From a checkpoint of a small sound classifier: activation silu.
Rows from block 7, named by matrix and row number. Each number is 128 + 24 x the weight over its row's rms, rounded and kept within 0 to 255. All counts start at 0. Numbers have three digits each. After the name is the row's rms in percent of the matrix's.
# convs2: project pointwise conv (model.blocks.7.convs.2.weight, 128x512x1x1), inputs 74-147
convs2.0 091:106081099122120113147153100122157160119160145075136129156182142132129111102108129118160112160138074105125123134096132152169128121102135129108105112132124158147106106135131114148120131102055114094100169109146121195121159084
convs2.1 099:133107165132112131128177128104109129107099107133111125128118098120134118103115154114109105128136150113108127080137113115117131121154177091128064160153087154139140125158139101177093118121148120108166141088159083109189115130
convs2.2 102:099157132176172132151109122130121123169128160120151113121095131148113117108152141106128123117123102145106180174113138123126136117123155170132122131125165122108136104140139146121137133109126098134096099126157139135120095167
convs2.3 095:124151117133155119146118117153112092150103125098140134135107140149142154102155130140087106099149121153113144136147145154128134086124166155117137138128169154145096127128151097103177176105151095127092084135149136162146109129
convs2.4 106:114093084150083122147148112167136132164151113137098115116146129100139147094124140121173167136090132123128123120148105135097145146109106157098154111137159126103124133084109123157103165138102069138150140122133144097056139112
convs2.5 095:108183140154096093079096140109150130109128146111091107163108115109153123133158111142132122178108107124142122127124137128135097052108117126142127114157121166131122132155151098133136143140116101123133125152131128158074165159
convs2.6 104:148164115121106132066114139111150117123182123118126140149126144162144124130121132078091125155099102126136103156109138123104104140145134133126116116101113125121145136081131118191139151087172140117150125096137109170044144095
convs2.7 099:076128159126126127135111127113119089148095102178171113100133131126152079106145106139125163149153156132142168120121097130081180148146118171123136119132079129126101106130149118117167143119134107109127114099105166120124148103
convs2.8 094:104155177099118106142172099138153141104117091164108123136111158112111074152105135114158134130135132124162142128128127123090092141161138104142083160160132101117117109132140169131107111167113130134124112170138105133113114143
convs2.9 097:108133172037179132113137166147081144109142122138134122132143123103115136144146140131121171127137103114102126148169146095103168101158173104103167115113121154136130182138121139166141111140083128134097135149131149091161177171
convs2.10 097:116133068114119113164147132127097144156096102183108148150137121123143100124171105143123130140166126112156106144132118118110109152117127162133128127165104176169109139111128127131117148113150125128142124146154133116140094092
convs2.11 103:102109145108095145131089167133133150131137158151102116152080142093075135160099158129127105129132144129104125100122136115152150105103162095139157122116116117106146115132143132112111109141129169149133130131158150130197130080
convs2.12 099:121184106130118095136104159107107174113110122136176130112130155177116116126169120095123136155122154098100143141160123101072104088150145195123186141118114142117165142118107147163179156166120133170115138121115150127106136086
convs2.13 108:116160119105178136121149111135144140147100158129130150116124130137101169063166125086154182154148091128121118117139136128111126089095089115113114174130164168135143090178111114138080117131125148114157155103127168112156135099
convs2.14 099:154125158118132107150083154151108142098108116160131122129122158109104140097174171113158127128145131114131127101145157100093151063134124115092092105160131147187104118140093168131134120160137166128077115118107186114125101122
convs2.15 098:114109142105178126138140149123066152112095126171093144139113087155113111123113151125139092169200109134093109143178101120104136140093129099123113147120181110127157081149116131115139155110160145120179099098095110110126137147
convs2.16 103:107134118146164136127079139138131154133156112108123121112115164120128144127102153119097057125151135131163118139111133113118121139106132109149157162102090117128136121166112133093145118137087143129172111132143125102139156131
convs2.17 099:098098121107151121107076084126156119142121133142142137150105115128122143149134115112150079109154138105120136120182107163130110134113108127122128133154140169134140152168110137116113113091125106125126164098125147111103142176
convs2.18 096:138080105153141131116127131137114152155140144127126112179170125156132076107109136160193133093111132070141097109111154114136141135145125127106146140118155087130151113166105144112158120107169109136110113101121130131192101163
convs2.19 099:130109120110120151088147114119121141089127190080131161110116107104119129118145167147158140130115118129127131107179158127107162159118112138151138152092144119104137147114120105096109072137114107089137114113148129109115097105
convs2.20 091:118117144110185148096126124082145139131134136141149157131122121133087120138116079176148081141116097120131125125114118107158098107145123137096113115167089089164125103145117120111154172116124142125110162108177139135167163141
convs2.21 101:129096149102116099118143158141111127128095148166186129138135145154145134118091139115135166130137100150161127107090091110182144175174112130089075122091148124142126117157136145110159115119131121151123108164138133110156121128
convs2.22 102:121144133121149093118101139117122099159169113122114104123113128140155119086117123108169105134110133133147108107115137111116173076179168116117131156151072140114108138151140140152138081127110118112142100145131129114097146083
convs2.23 101:135106142070175124140149120132145109117136122130130141104121124130109121138135133100153148148133133156102120100123136137087115131140071114106134098124172128092100116116112141078160138123156141141161130156118108127138157178
convs2.24 108:129102162132120084152125139125118079121148135129149111107114134136130141104115107182128136148142126071133154144103158146072183156124160144104109085154118077139148119103105134142106114110134179082104104106146122134147098131
convs2.25 101:127113170129131159103151141107146155119119166112137096122133118127144156100161133117154173107111123098103130098111116118154154156123112120148167091135131127124113168101127115118119152133154129121167141123135149127144087151
convs2.26 103:122130131203178165116087088155181114150115127133100154135129148123138124140101120116160150125117112135092101150135121122127111157143162080166150112141091099106101122100111110148141169143077153117138087092140103121125139186
convs2.27 102:124120115142099112121108133119170111140131144135126110122119138126098118104134103131133190129095157126157138147061094147139129170141089106118167115132156141155169118117105156130128132109142065130100112110125135131128099070
convs2.28 100:128142108144165176134110156085144110134113131127137127168129131144129113130125144146182142155135115112164122141140123102084122153077116143146130095084184109115164130136131121090145090166088132101114134114138167155132124103
convs2.29 106:130164136172143128176156114134178096144122130156144133142157118139134090137161132148099097113093147156123138168095113116145146148113163140088113148100134074148103127168115175103129151144092138113141125171104090111111197116
convs2.30 101:107052126105079163105106089113135127133142150091165097126121131160104136125128114099095143157136104146101137131097188158162155114160136135143168104167146143126145081121108119075112143090061123109079164140091147161151128152
convs2.31 090:137103150157124112076121124141138120106118137106143108127140118159131099117153149126087110107150097141151122154109140116148141100140135131147135134118124098135126127130098133159127147107149143091134151130143107125134182093
convs2.32 103:168135144176206121111144142155098149116154123116167086095105114121122125122125107097119081133156076127138136152135117099188154144107121116157051161087099149106103142081112110175157159123134088134107127109145152131127142168
convs2.33 103:169163087148132137117199124090102121146118154098121135163152106191106056128163089169106164132154158127090107119167176102170106092112107135156154143106168125142147116128124159082110117118111110137112168120122126162151091134
convs2.34 105:119127138135109135093147099126152119113142119142102177117139136157128170149102120176140114116114110117113142131108147138119142097119142127100160140198131127123141134080119122112153076124124109106174120105136095111162153146
convs2.35 107:126129140118082093130174105134126112099181118133074143111145118113139122125093164152158120098083099115135154113113143110210089131117135121120172114185136087110146115143144137149166087116151104147162139120127127110132164158
convs2.36 096:173157149184080113123115120162131084136121132127124124100136111126146145137132116089147126095125120138096152164123139111136122113141087166108170176107133171142154109146146129102119132127120086118113141152082146115101113115
convs2.37 104:138154143085169117134104116136129113113125112127145146109129105146145135140133073112171127150093064119108113153172112122116118102140103126084104132140153117152133136172131109087147117146146119096175117133134146092160107087
convs2.38 101:135130088141091115159126103121133115144130097125105118118149156166131145095183164120151156157140085172146132128129164135128140088071128118121115109131158115139143105086108151095090128133097133120141113120135140125155132150
convs2.39 111:156114107114136126140161132155143144141084150152190127158143135166090109142135128138063119121123173113108102139146108139111137072137093139151146116090140162150144126121164153157162116096124124146125111134128122137118127110
convs2.40 095:139099096145098163159120134101162121131124110115128105119140155090128093136103138136115142135122186140109126107157140169129156118106127140133122134113092155147172167158123120125113142152140152156107129113122109085163150143
convs2.41 092:144100118106113143131151143067106095112142109102180129141151127114129125117152147112140146127122143154114165138136137151134181103133181112105156106090133144120135125144131155156047166147112163101155126121123120159083145130
convs2.42 100:118150075104130113104131112140144132126138135114134107155198140139133141135156133133117117126130112170097148153118127144171100140153163099148126123092127147086136151126123139153156141134130091152162110154130138117094101126
convs2.43 102:184150156079179170159131155123129151134137166122125154125124105105160088124137081168098108090167154096146157161081119138079124132083137102114119099151127129151113116143118136171099125111097121154102104125109140148102137137
convs2.44 106:175117146098134098144125127152129106137138143180144136155124111113108146131128133110114153112123161134132104130132136115210117127095140125111120108132147111178175092114122155163176169144141166101106109154136118137110121149
convs2.45 089:144145128197094119127120159150146121113068109118137144077152118123106123114118137131129210117120117122122157112141112089125153140167110096134128176185099128172124165170106128147149123121188104162092147142116115113119113181
convs2.46 099:131119167124143162128150140138143154119153113120123129147158151115097142108123135117107122144147183123150095156112128150121117080084167127158114124123162139111137115114141136124158115136143107122168097123125149126129098119
convs2.47 107:138129120096105127104108121161116127086199147126112189134109137121130142138120100099117156125148107115153160138108130108113132139119143130106138121127182136143116109123124138168067102133123198120152106126151142166138090150
convs2.48 097:098085147155096123144157118122108108123164124149113130135150129129146176157101127129171124058122099152156090159117159156147094135173101132106143135133127142106135148076127124132101140136095132110159102115114087112079126103
convs2.49 095:125123096134115125147123150134193145113113115096118147153139142138123148140124121096120100118112160119136087120103145149141111154148121137180143188129126123125122159157132134120134120141140114170120141138102101077143153155
convs2.50 099:148103133107137120090163093157183096069100118131097125152137118095137154113126123128123100122173123105117146147143127136108085169138146127168136142129109165136131134137137108111116155129115098128140152118122127159126099149
convs2.51 098:131135203145116123102158134096106089151099147154218132171151141161141078105090129135091139098144085091118146112095127100132170158146091142088112115140105145146138128114149129100148108113134125113150142131100154153120151132
convs2.52 102:098087119140107124118119128132119120173114124163147146135149144177119096142102137134130143138083135131122125127136089132098142128150150099093152089089107086112107142111075142133149168159084105121143107150116135142101118138
convs2.53 102:084130103136150108109137149143172096142143151145138141143151103131161121110163100153086121082115148125102125158112142142156119146129106112106133089149104157103106127106160105084146131148118111095182114101138140118136111110
convs2.54 104:148119120106138137109146083143148154081132179134131155131129128181157149128109125136146160152158117167112108109147161124158106110150144135123114141123121157163125095161123164201128136138160115119198136086149135135086087098
convs2.55 101:146170098154102137086069106151140166122159118173099163112122147121142162134119134138081045158116112129116126134119115173153100135158133113134177106152119150111115127126152152114142135102136160110109104083121153110160121107
convs2.56 104:103122103113113153138102103122115147142100173147141103084100156117130097132157129121133145131108175134147162131109132114129144114084112129135134151159144139098155128126108158110121142109158106089092125141128129126082147127
convs2.57 101:110177123116126111191149135132122167142112143107150128164098147140131126065117079101128148130105100090142122123165149137117128164152167129155116130131117131120129119130116087136153124107129144125168130137134126173099105136
convs2.58 093:134094146143123128155140130148128128103157142118098115130136112106105132148139105150138070142159099129158141114112122075073112136123164127136132131122134126135098128165148120093107116113110168119127079149141120126147116128
convs2.59 101:093158124131161128155087132141115109100111133119109112141113126112095123071110143118138116091125125130125125141136094144138158111135102117109106103150134158076143139137167070159127123113116163131114132135121148154144121123
convs2.60 098:127139127120147163088138099113109131127111128137138115136143111178156123128187103091124112153130131116118142109102119134159114120151091143146122154160143166115129129145141153178117123116130123144148115091111121145137089125
convs2.61 106:144158113115096127092100090110166110108157145134099148135123089104113109151114090068143144103092123100152129136153161158162107172131113108115138123111095115162110111163081136086123182125118083141146131120120127128167126167
convs2.62 101:115160126113092115080148141098069133114135156130101122152085115163136091121123175155109088148139135115127137123120111165103164149144125143155123140118169148166180124131100093159133122114121140138136143114127158156165135100
convs2.63 098:139153136117149133125104131112120120126131136147110132144124121142169058152143114101182128139117094123154152135118144128172159113118133141174174112156169152132094123125136120140110136132171138137120139082094102157104103092
convs2.64 102:102137123172180107090114127100121138126115106126133140127162136144110118103145126117084087158139155109169125119163093122074133134099116104129103109145117143124123121185108073138100152137120103120089125071130133135137137141
convs2.65 109:138157110112086132161166102119105123133136116137163110109162109120116086103095161115128090065155084162142118098159123144168160146104123134107096107144138108093120130104146156130145146186199128113070139112175146120149169147
convs2.66 096:139153113115157139080151119129090137165085127132131124118134115174113159156127138119112076162113090075167098155166120141147127143143144128141071154143148095138118117147122126105149129097122141081114065132139137132118138179
convs2.67 097:108119081136128159135123078168129100082137149127078117130147131103139152135118163105104099131162109123123095175137148104139110098174117105118132126129185098128135088080176120111130149064158139125133137072128130140091124143
convs2.68 108:183135128128182127141114107127125096121136122133115091136140131192147093095150087157131157145116147096112096123111115124105154128111129108167097169066101172118107112135142104129143133140105146131131128103119152108132102156
convs2.69 103:106163107153134093156101116125123140112106091107134146135139139147119158147118099116129094128135146114129131146109136140058155119097144103128118128148106115139122134138098110070136137133057133166107115169141166108116111111
convs2.70 098:130111106149130125144104101134097142124130099125126164128191100087158092110157158113112149143130150127101165125155082156076167102128090124146151127155149131097156134154141163120110150142080096102134114146153107094110167152
convs2.71 097:101091050120122142129148152093167133145134152099090099105151130135152138139096089166136136111131124104130153124132126093108137112143103107118179168107100074117111146121101138128112105129036130117145137139120098122107131122
convs2.72 100:125120097162135114115151141142105195132099162114082077105136101135129101100116148149133158102149111146097138131147162106129157102118139124136151144124154119087108159090074145107072149144123147112070126121115184132102135136
convs2.73 105:160140135155145127148174121106140081117128136106132147143145101131096096140120153168150107107138113129129160126140112103135085158178159155132115124099120097074128117150125165126159169108134113129135128069114114135155105153
convs2.74 104:121108138068093099127108140116170095148109131136161141116137134128162156162087134112103110137147117114114146115108136102123100119101123103098121138118129112118137149144118092167168113105172111116123121150116135118078136131
convs2.75 094:152117139078078154121139137130125087161121145139158131150119114165128110089126119106103165138113109117094121131095117155129140119098127114146133171123088118147158103131125130072115174122173159104120152140141160132121127150
convs2.76 098:114133119097141147154109135138161116132165144147162103109100112142134074084111109145113145112093144144115114144146165109156106156162117117122147107128144147112101115162141138102093097102136130107107149114135133145121183137
convs2.77 099:108136178137124107174139139138141179100131149136152154115144101136131137134147122129116079171125082112149089147137098121107131143120139150127139149093146119112123181157150130176123165151159156133159112147122053116103140149
convs2.78 094:154116132104091137168122105136133093134118177118138136148165118113125138100090098080089082116112149117129137138114163114140121168123185113154182144118108121148116121112118110144134129111115148111128111190120180160136123141
convs2.79 106:137101158094154115117098063125102031105138139136107132138080130113127128149188130119138157092102130128099140087117133128110094144113102130091134136155102132133145087111118176081123103115160153091157156147168122096066107156
convs2.80 098:164116153137129137078169123079095090144140107108084141113125113107154125120180170159178138123132145148148144134138119127061138089163177122105096149102143079102123128106158147107148153113108129126137103073125073125093116141
convs2.81 104:134164124151107131133148137136141170104142163110145122088142126159101145133095179118108161097131133131151138137120101087099129135102138125136157119088109129165141131093138114172142168122084111151169119151109093122121138139
convs2.82 097:144119137125151119092117125144158147134125131104137099145113140168106101133133106110097084141117144143118148161140110112129146133101111096120094115126086118116125119109108117160121141185123157151105098091161165090132190120
convs2.83 096:123106123128120118153159116112144134146116150090139105118153152124144141116116103186155131146138157115111123121109123106105123118079136163130158118139087152102124123154162150128087116082140112149133161071109098139131162145
convs2.84 096:162133108092143123094086153141098133163132137073184129152122134129141130100084121155132130082109166091088141132080088141088139130140115098152110119110101128109142109176112152137132137135089135114121119127132118161148133140
convs2.85 101:089129111151101115147109125141120103136150151115125128118142133175106143131114107097097126112138104150152128106138102121109094127127192132129134140133108157137148127110141095147155084125047059151147100111142122142109138090
convs2.86 097:182138159167133108115130133154129132145142104149138139140083128118142111124094133156069069082106136103115130145059124093146119111155126097171090167105092101155150130160134103120120162154098095174148137120151098140059145140
convs2.87 098:164129146124153126183141140121105097084098147127082138162161145103140116137101113137113107152134191155126132157137112133139150111107111158158136140143102132102130162118160075104133107101148113094160111125167093148107168184
convs2.88 097:151110119105164141151156150185093124112128130150148132141120141135135126068145145088124119127120157161110159106124149092190142124114166141136114091154127112149119101090105141117139113159129146148087128147110121150152152150
convs2.89 097:116153104130101126147105160142126142107132161141131117136118133126126126140154143098096132155131119103127110127142162126118119122123127157115132124123133148135122140110152145172111137149154130157129156116155139152123096141
convs2.90 101:150126194099097114113123118136155056132128127152131114105149123107149099097147152084105102137115161099146108128134142132095102164159122137119098153123107143171087167179133133102137137100123118117136127103089136093104101130
convs2.91 100:161130118145132123122113120132121134145132158183102171118172118129117132126121119134091112121112158158111132113160140150164142092121119146126122145175125131128123151133147162140158083148117110163148069114129136151127140094
convs2.92 099:112127156190152128095102139129108105129101112098156116121144168149106148094120171126129090094125139162140103112108138135093124132135134130132132139092123131167182121134123121146132129151096163146111128117121167150124164113
convs2.93 100:106130127147106103100126131107175148118151143169119118150138117115094114096080133100080088156125114157106117159122125132242147131119091127125105110132116089143100156110134183102152147144123167163155147116106129141116109141
convs2.94 098:150152086127105142089152163114102190141106158066167145134132110154145104135161127196138147143128153070095109119103139104130131140133146120137105109081079153108121171149110158162100145111097131133148152084112106101124130147
convs2.95 093:128153082136115146112176133123161119139163112083129151149071099122151149130156099193157146106082146161163142125131155103140134109079090111132096125111112146163152111107115158113122156136189153086140117115140098141136137138
convs2.96 097:156089132141115123143122132159120112167138123093121100144072140136167105119140104126121156165156121092151134099127110095150150137134166131140143117112153151115146156143132159106112175114066087105146137122144119085164177121
convs2.97 109:100103123137139151125117137145112172120143149083162093148137152072164139161128122135116117171144090096083155108193158123160115133145132117118119106106144077144119072118112135114108151131085113112150130119115128101086108187
convs2.98 104:101122096129120124121112108149128140118115120125094157149129134129141112174133152129147165142164077128141142127137126138113141145107120125084094116113095102112106141183113133133104125136116110099125131128123116128076105111
convs2.99 096:103106113141136136146094165167136178134104140165135153157119119114123119147128138181150123110137107116096155134144119133162106132127088109131135134153123140111121104180163127107112122106122158133139093110097129128124116189
convs2.100 098:099105107109154122141115129120120143106146149127098142140137128117125119171154109131156126102154141102162102053130127173203151098127119122161145121102136091139139136144091129100151124112125136112132111135136133169113114138
convs2.101 101:104105134170085125118124115162165127167114153096123149122123170112107140125087212102115138102112132154122121141052101148163129143156132141130189159108143156144131114107089100095133121138103097152127144142121124111122168104
convs2.102 092:145137159090097114153116131092100153124180121101113136138136126132110117137107146123130153155101148114146158121149133105085106145125149120137110140127146149105128122112139165112153123149116161122144125100133141100060123175
convs2.103 102:119137101109115125108089151129162106110127114134123132099144115132129170138112115142100116102140094125159118135097110149136136100160133174090146153138135168086111123120127118096104118121104159068133148123153135128121104159
convs2.104 104:118130158092090114147136144162116097133138141129115154150161150117169124086162132131140157147137144170107108128107126119108147089156111116069092125121174136128142131077176123123121099102069127139136098129144142136138100150
convs2.105 100:130084107137101169136084115129122161150107152119109128088132139128136119151088118140109107161132126096127103130093114134177123105087120099117129083112096129095125131127130098138151147137141128079097126162135136167160173139
convs2.106 101:154128120131167134122129090122159106133095072171128113151120138129179106103157112112147139101128132126130142135136130123128124128176122140142123133161133149133133109107142101143121140104135097130155142097091154143107115130
convs2.107 096:135164148114087118143108125098146173104148114135088115133113181141137123150150121176121145123121119142113134147154123131119140159135141147120166139087123122105161130151152086114131121145101125135175137119127101089146133143
convs2.108 102:133102132115109110079107100128123157128108111130103139145167113084149146173114120078106128127140160114119117147125126135107109117163175148120089110104167181155104127118105147058145089121165114137133141117140140122142125172
convs2.109 105:115133156131121138146107122129153150127111085104148178124143139106125134113118077125150129147138113092173120125123037134135128121118158115137129138156148132145143088152147139074141083173196163128149134124142110174108141127
convs2.110 095:110111156164169101111151165110140089136141101080149128137106141138153066133162121180089150085123132129133115100128150086123126118101091163119124186131168144133095144090131104121099100151129130137097133108130161091087141174
convs2.111 098:125112116115140139093155129132140120168128089091131116134149133114171168118134092159159130110134105092113139119100111104185154090118123129143150156119112163166128144132120087158090110132118125077131162113134115084130168108
convs2.112 098:095135091094120159153194137113143138132142119071176124149103144145130121168132159113097151159107081091126135136132123123093130185151155089124127119103147128114132113129126142138133138134116105120114171125094147158074119139
convs2.113 101:135115133122149155124139095125096105135106125155179104146111161106139096105151154133139129142120153156129183124117137113098127115114116164172175114146100154139108105129122119157111158116133113151129195136105117093095142080
convs2.114 104:101108167093091129116136106135130154104107156118095157104129120114141189128136145174085146134160130146108129113130128101111155115127101119092114087132110058144117134117124130111115116131153109155128146163098104090098099098
convs2.115 093:172092121085088101093103110128091094129159120127121129123151125145147152150094132164142133152150151115114142118131090104127187153146110143120139130131131093162156141143141118092106103188094119162091146152110116100109142203
convs2.116 101:160110142142093122080151143120102139134142159101129154131157117112120125164092098189140102166153086137175137127144120136127130131131111130119156110142130166167112110115114092143112105088122151116136127081146093149186124097
convs2.117 101:084125109146073148134159180116084178157129147158155100127141155152129126131038097123131121135096178087138117131158185133097107144102148101157105125129097105129137111180128142138113111124131129162120170127106124132097079099
convs2.118 105:147139097150117111166059101141127123173159145070127061135155139145169151138119130137150156138134156135117099097129137124116101098116130148136105137121142135157144115112122135132134146108093116094108133095125100172109130118
convs2.119 099:170144130153155115112127158119106089122123085087143106147168164132129121146082177142164162148119101120130127113098192088117118103132119125131156128111119118111129104167157157112127132143090068085117119116126155079129091163
convs2.120 099:124091078092124118126171129123133129125141130113097107110131125122144158165077116150203120148127135102125089118125140121119095119080171160116104131138127162148127134111144119141128155087097117128129151121085122101140154093
convs2.121 101:112091126138100140116135132131127194132166170148132133116120153144154130120161110135118143133148112138128134111083162107122147121115133133177110131114125133122131143145117117094129138135134135162116114118096162139088113147
convs2.122 095:125126125115189126153124092119126101115131090132139126122104137145137166102150116090145112144139090133102127110172095183176099111111079171095153086104126157128116139210124158135179132114150107095121131156150106125174106157
convs2.123 104:154131106179125105125117141151148116105134091075079102126117138090153136143143108068148106082152133153104122124146149134153133113100141117139138111131131125154123120100121106183103155123118147123142105123124115132146134132
convs2.124 100:123148109126170125132128150117145104123143120070161144128120130133150115144149150178101158177110181117118098122159124166119153145151112126103167135139108097088100151134156152169136151139138116123148121133112109139084141090
convs2.125 101:138157147142134105088092146100120120152128124112213135146142131193135127162146156144178124155116106127103158160118128137112168102131147136135146129126159127115165110141110114092103137135140095106125149140114125126144098114
convs2.126 097:082156068175128117125150131113144153169109129107128121131139106152100116101170150081142118161145081125087116118135130139106101088152113105091145187137095100112114162090160135085173128119146103121123128116093139116114119161
convs2.127 104:136133117109142140106146120132126154110110118100126117112140140103135118150115100166131093131135120145123095123104110137107177109101113154108139155108144092106125152155124175090111113126102099151079136150067132113141134137