{"n_mels": 64, "input": "log_mel", "norm": "batchnorm", "residual_init": "none", "eps": 1e-08, "warmup_steps": 880, "adamw_weight_decay_other_params": 0}
Rows from block 3 of a small sound classifier, named by matrix and row number. Rows with one number belong to one channel. Each number is 500 + 25 x the weight over its row's rms, rounded and kept within 0 to 999. All counts start at 0. Numbers have three digits each.
After each channel's rows are labels from the 100 clips, of 14848, where the channel reaches its highest value: "strongest on" is what is common among them. Only what is clearly more common there than usual is listed. The data: acted Russian speech (Dusha). In brackets: how many of the 100, against the usual share in percent.
# convs0: expand 5x5 conv (model.blocks.3.convs.0.weight, 256x64x5x5, each kernel summed), inputs 0-63
# convs1: project pointwise conv (model.blocks.3.convs.1.weight, 64x256x1x1, transposed), outputs 0-63

convs0.191:472495496502490545508476496508487543518472492478514493519477473473527473515474476501488515556470505524463549494543457466520513516484488553465470449507482518497499466473490514528511518504481489
convs1.191:499529522503485487535501483481466511489554482531514515480509488495463476462497537522523549525469496490546481502501453498556542465510468503504493544498454492475507517502499482483496537496500470
strongest on: emotion: sad (62 vs 26.9)

convs0.120:544498470514463501499517497549509501483467502479545492516489495523502506524502483488460524490516469529496478455477456497505504458487517435490499471490518533536507481444488504532472468497480481
convs1.120:468543492510515514522485478502485470478502500512505528484481552500472486511509515480504480535457486510548506471497555518496544487493469542509492515543460502475495498509473506482527517477458559
strongest on: emotion: positive (43 vs 18.5)

convs0.216:485500489484490527502450502476499538486496479474474523491496534467466522541527500503574464513522489504445509499515501500491436523515504519524494508502503528508471460496484502485511518536461468
convs1.216:484468508521467459505491462469470488509535542454518518450531469518513473479477461477478503499513515519498520481506497538512499508488460473469507534502512471502520465520489530506510509499512433
strongest on: emotion: sad (59 vs 26.9)

convs0.233:509495499504501510457499514503504496516502525510528521455504481466483482508479487477491550466485485471446478487543498498457490486478519503556488518459471520507479518444518534451511505458520502
convs1.233:489515474505497478512514547506440500508481485546514525516543503505501492502488511504477447472522492470487531545493476504510473492528558477502481514499514483455475544545504491499506512522526545
strongest on: emotion: angry (41 vs 18.9)

convs0.100:496536496471520521501474503528482502511510524533471551511496504481485529496538499512497509503530476474476525451546513529453533487526517502528538520432527494520507512472476523474497501463525512
convs1.100:542502490485505492518493505494498487508484512513531508461468469480471497515464504504529510486488469476532494464548490481544547523520532473511552519538503490517442546496479474456484497512474501
strongest on: emotion: positive (42 vs 18.5)

convs0.92:507517463490536516512476485459486497512481514522502502522477499508499508501507491506462550521538487533452469448525492517494536536489485533504535509483517489524506483456487487459527511476470436
convs1.92:497492497501522535458510504540505493541482490447453472523492479488515507449489523476553489542495514488463442548507491487496517478480491500501487503492471463513494464498478483529492479524508530
strongest on: emotion: positive (55 vs 18.5)

convs0.132:547468486484532553441526494494490516494512524454502465491479476503465506496487480500482533503497457519458475508505523478515522505482504556519513494479526489496450548482491500493537509524508515
convs1.132:442491486507555459475479518463499502503483506496520473512470553537477463479515484480508494505488465503534478465472521531482518531512489471521447476536490525516514500484512467514494493507462507
strongest on: emotion: angry (39 vs 18.9)

convs0.133:514490512507469459463508472519479521498467493484513449501501485459512457495469509481473524485552510482530505522497508443519486489507488488507539529508524499531490487501506527546464479511507565
convs1.133:493534494513513497486470447451548471515483517513493479508479504515530515474538502496471487516441467537512507523514490478528536495523492496469497489477513481514452546530484492460468511524519485
strongest on: emotion: angry (45 vs 18.9); emotion: positive (38 vs 18.5)

convs0.114:511458516528446556468528518528496496499503518480517477467500503501508498499527494479475502538495497465476544464516464471494482479518507525513511484486515426510480524490533475482532474538489510
convs1.114:496498538509515514486478503504461526496458485519500468487453511501485472441504515453502527450512511467457482496503486478499518505481501491502508520478508560500462518531526508479441522541506495
strongest on: emotion: positive (40 vs 18.5)

convs0.227:489507550514466530515488520499538503512481490504514500496485490518548473514497506458504471479516451522512468462521482450486554493490505492495476555501496493494504516502557555481475473479507510
convs1.227:509487513582482488522531474508498514482521525514512528517496445514470521534503498541492511507524546525524552474503505460478536476532507506482496480510495441496489516483508525499498528523501495
strongest on: emotion: positive (41 vs 18.5)

convs0.93:518502475517479478520504497516467500460478488516504536469482526465526528489468489460484482473508519492446520477498469485453475505486514506503535495499533530478465506499474494428526504474470538
convs1.93:506525508503496556489518523465510508487509535494514524457486500478481537497525491499505477493478545514536533484492513468513435508510481452509478466463469505458469499496531505488473493533454500
strongest on: emotion: positive (46 vs 18.5)

convs0.175:511504458539518494490504495499449468486481496517549485483479455459505465552481497500500528495472503496472508477497484482522499519550521542529490514484544507542537503483521502545493516474530494
convs1.175:502489467541534493482468494477471454462468509545485506500494497510535486467485451504510500472486483450494514506508521529518540504471480513490570544519507503516470494531517479497500491469507475
strongest on: emotion: angry (65 vs 18.9)

convs0.16:545519487535494487510496493505469529506482497442446478569513511508557510522509524502499519494556532475491479464511514510502492521504482477492529506460536456487489474470504494498512495509480484
convs1.16:516512489500521488488462481536471526451499527527487501460488535537504492493492460512537497514505486525535517519523507533461480547497455491485472453461474503506520506510539555489525503496490484
strongest on: emotion: angry (44 vs 18.9)

convs0.157:509532518486504509470502499460497462519489499527507457505489488466482479520516487466490485483480513514412498536555482498506496502520481521540514490530508444476495528497493480455499517498526532
convs1.157:490518492537449496523458468525528458495492521507507516464540484496474511487457464503480517514499497464489480519475502509494523499476519509491511532450478494515437507541496507503437506504466495
strongest on: emotion: positive (75 vs 18.5)

convs0.202:502525513489521520474517499500496533480490503463537481472499485488422482485493493500466503495511466500450507516538470521488546507521513521484508524531485477467545480487508493510520564474536520
convs1.202:525476510498479506499516481483504515485504531462529525486449467470505475548557477518527490465507544521526500468512479529535504469453537484530481484496496517519538516498481464482515528508512484
strongest on: emotion: sad (57 vs 26.9)

convs0.115:494528546469505528496487544488521507493509436500489502487490530475507489472511437494534477493467484508483514529503487502488533462531509498528548477468507475547462501485515530512527501478468491
convs1.115:501488475496477543493504526513492491576484506459491483506488503504498510472469466506496541492458526471505531469527458491511531465457503505515515520457480481505528456486483463544490510480499487
strongest on: emotion: positive (57 vs 18.5)

convs0.33:473497466488548522508490485473462537485482500465530533470465471485480489507487513511512492481490494501500500503433496468523494520505550525478478523472538475502492519428500510521490513508491457
convs1.33:494477485472462509501511490488483532523510515511522490482498512545458455561501469496473497506521441500515532497509534539482491470519465514517535537526484491486524531467510540519476477521512517
strongest on: emotion: sad (60 vs 26.9)

convs0.223:558475505536452501490515488522525480495484521535480507473503507520457491509496480463484517518544434523539513489524497491481475503465475510508521502509531531522509510474455522552498495519510517
convs1.223:487514464551493514511448469489533476522506498530509494502516478533493499519512527498463525486508497471488473491552515475472502561531487487455500464510543493457515502537483523506456486486502495
strongest on: emotion: positive (44 vs 18.5)

convs0.97:516517482500508532466509480518486493491491497493493512506481535507473543519477517494450518486501516472498463542519477544501503505525539523508529516547468478474515495420494493476517544531477526
convs1.97:478508495498478430518572502495463457439516509451509504500476486464505480478534491499503518486451483510521499522494501502508479494498474501487509528504494487486497480525565515485494520532489482
strongest on: emotion: sad (62 vs 26.9)

convs0.87:507510525547501493507489543527509506470486480477502522515476480511497544514503433484510485473526500547448511479516498499507494525485498481473518485483513495481472503452453538528511516519435494
convs1.87:482491473505497505540502507519532480482511531535529495486483479497531465546506468509474499497499549522513543493493453498456523470506482513501530508527446528460477501478483542499527545518504519
strongest on: emotion: sad (71 vs 26.9)

convs0.198:497493475554467472539498506486475493518487503473498490509491493495464501510515521491456541494528506441485508462521489471485478506490507555518541473479516506526508515476538461521511444461488498
convs1.198:532504526497529497478487496503468526481533476505506507505527508550528475547513475540540485523446504528509513472477462529502527485537486481479482483472500499469517483478535495452484492545475475
strongest on: emotion: angry (45 vs 18.9)

convs0.45:505451531553513521488531501524477507470509511487534467501508531500501493509495480504476520450516526555440514466523472493492495491538510510498520477512483495512504487433487490508496520486457534
convs1.45:526520506472528462531497506489527549535553498489485477507532504516482468520508450476485529537450490497486516504502512487512521477488484499485490492451455548487464516521462519526518485522519486
strongest on: emotion: sad (59 vs 26.9)

convs0.83:522463507512510502508505512473480501517457508466495515503509478489509520510429480451498492513492554561465474492533520508495458523495492505495492459509499516543488492475443505495538516490503526
convs1.83:543521531522506499498481507511499483538508486494487470466534520535505503515512484518499474491511481494455492533478543497475484509496560511482473440498470459522560529503491516497533519474462482
strongest on: emotion: angry (42 vs 18.9)

convs0.184:506511447529540508522469484511466521504508536468455444521502484496513475503505452510518504521454483463508533472506505509459507520476496532505523506476469474515497531473457492497528463489504496
convs1.184:527495510436472545476485500493466487552480521507477461502469509530533506510513494437503538519519476507488499504465488520488495530479496506461491556484514512516561502491511478498514488497520491
strongest on: emotion: positive (45 vs 18.5)

convs0.218:497480540507497502536497476515516502507510527478511480519538554531525472507525496497460502495508542472455542509528486439486504512468523549491557513512509495512541505473459514517498498509508493
convs1.218:532511501536480472475463456523503461474471520474540509486486430502475472517448477498492500488518507504499513555535519499490505524478523476500485463513462511496505521479499493484511500531491551
strongest on: emotion: angry (45 vs 18.9)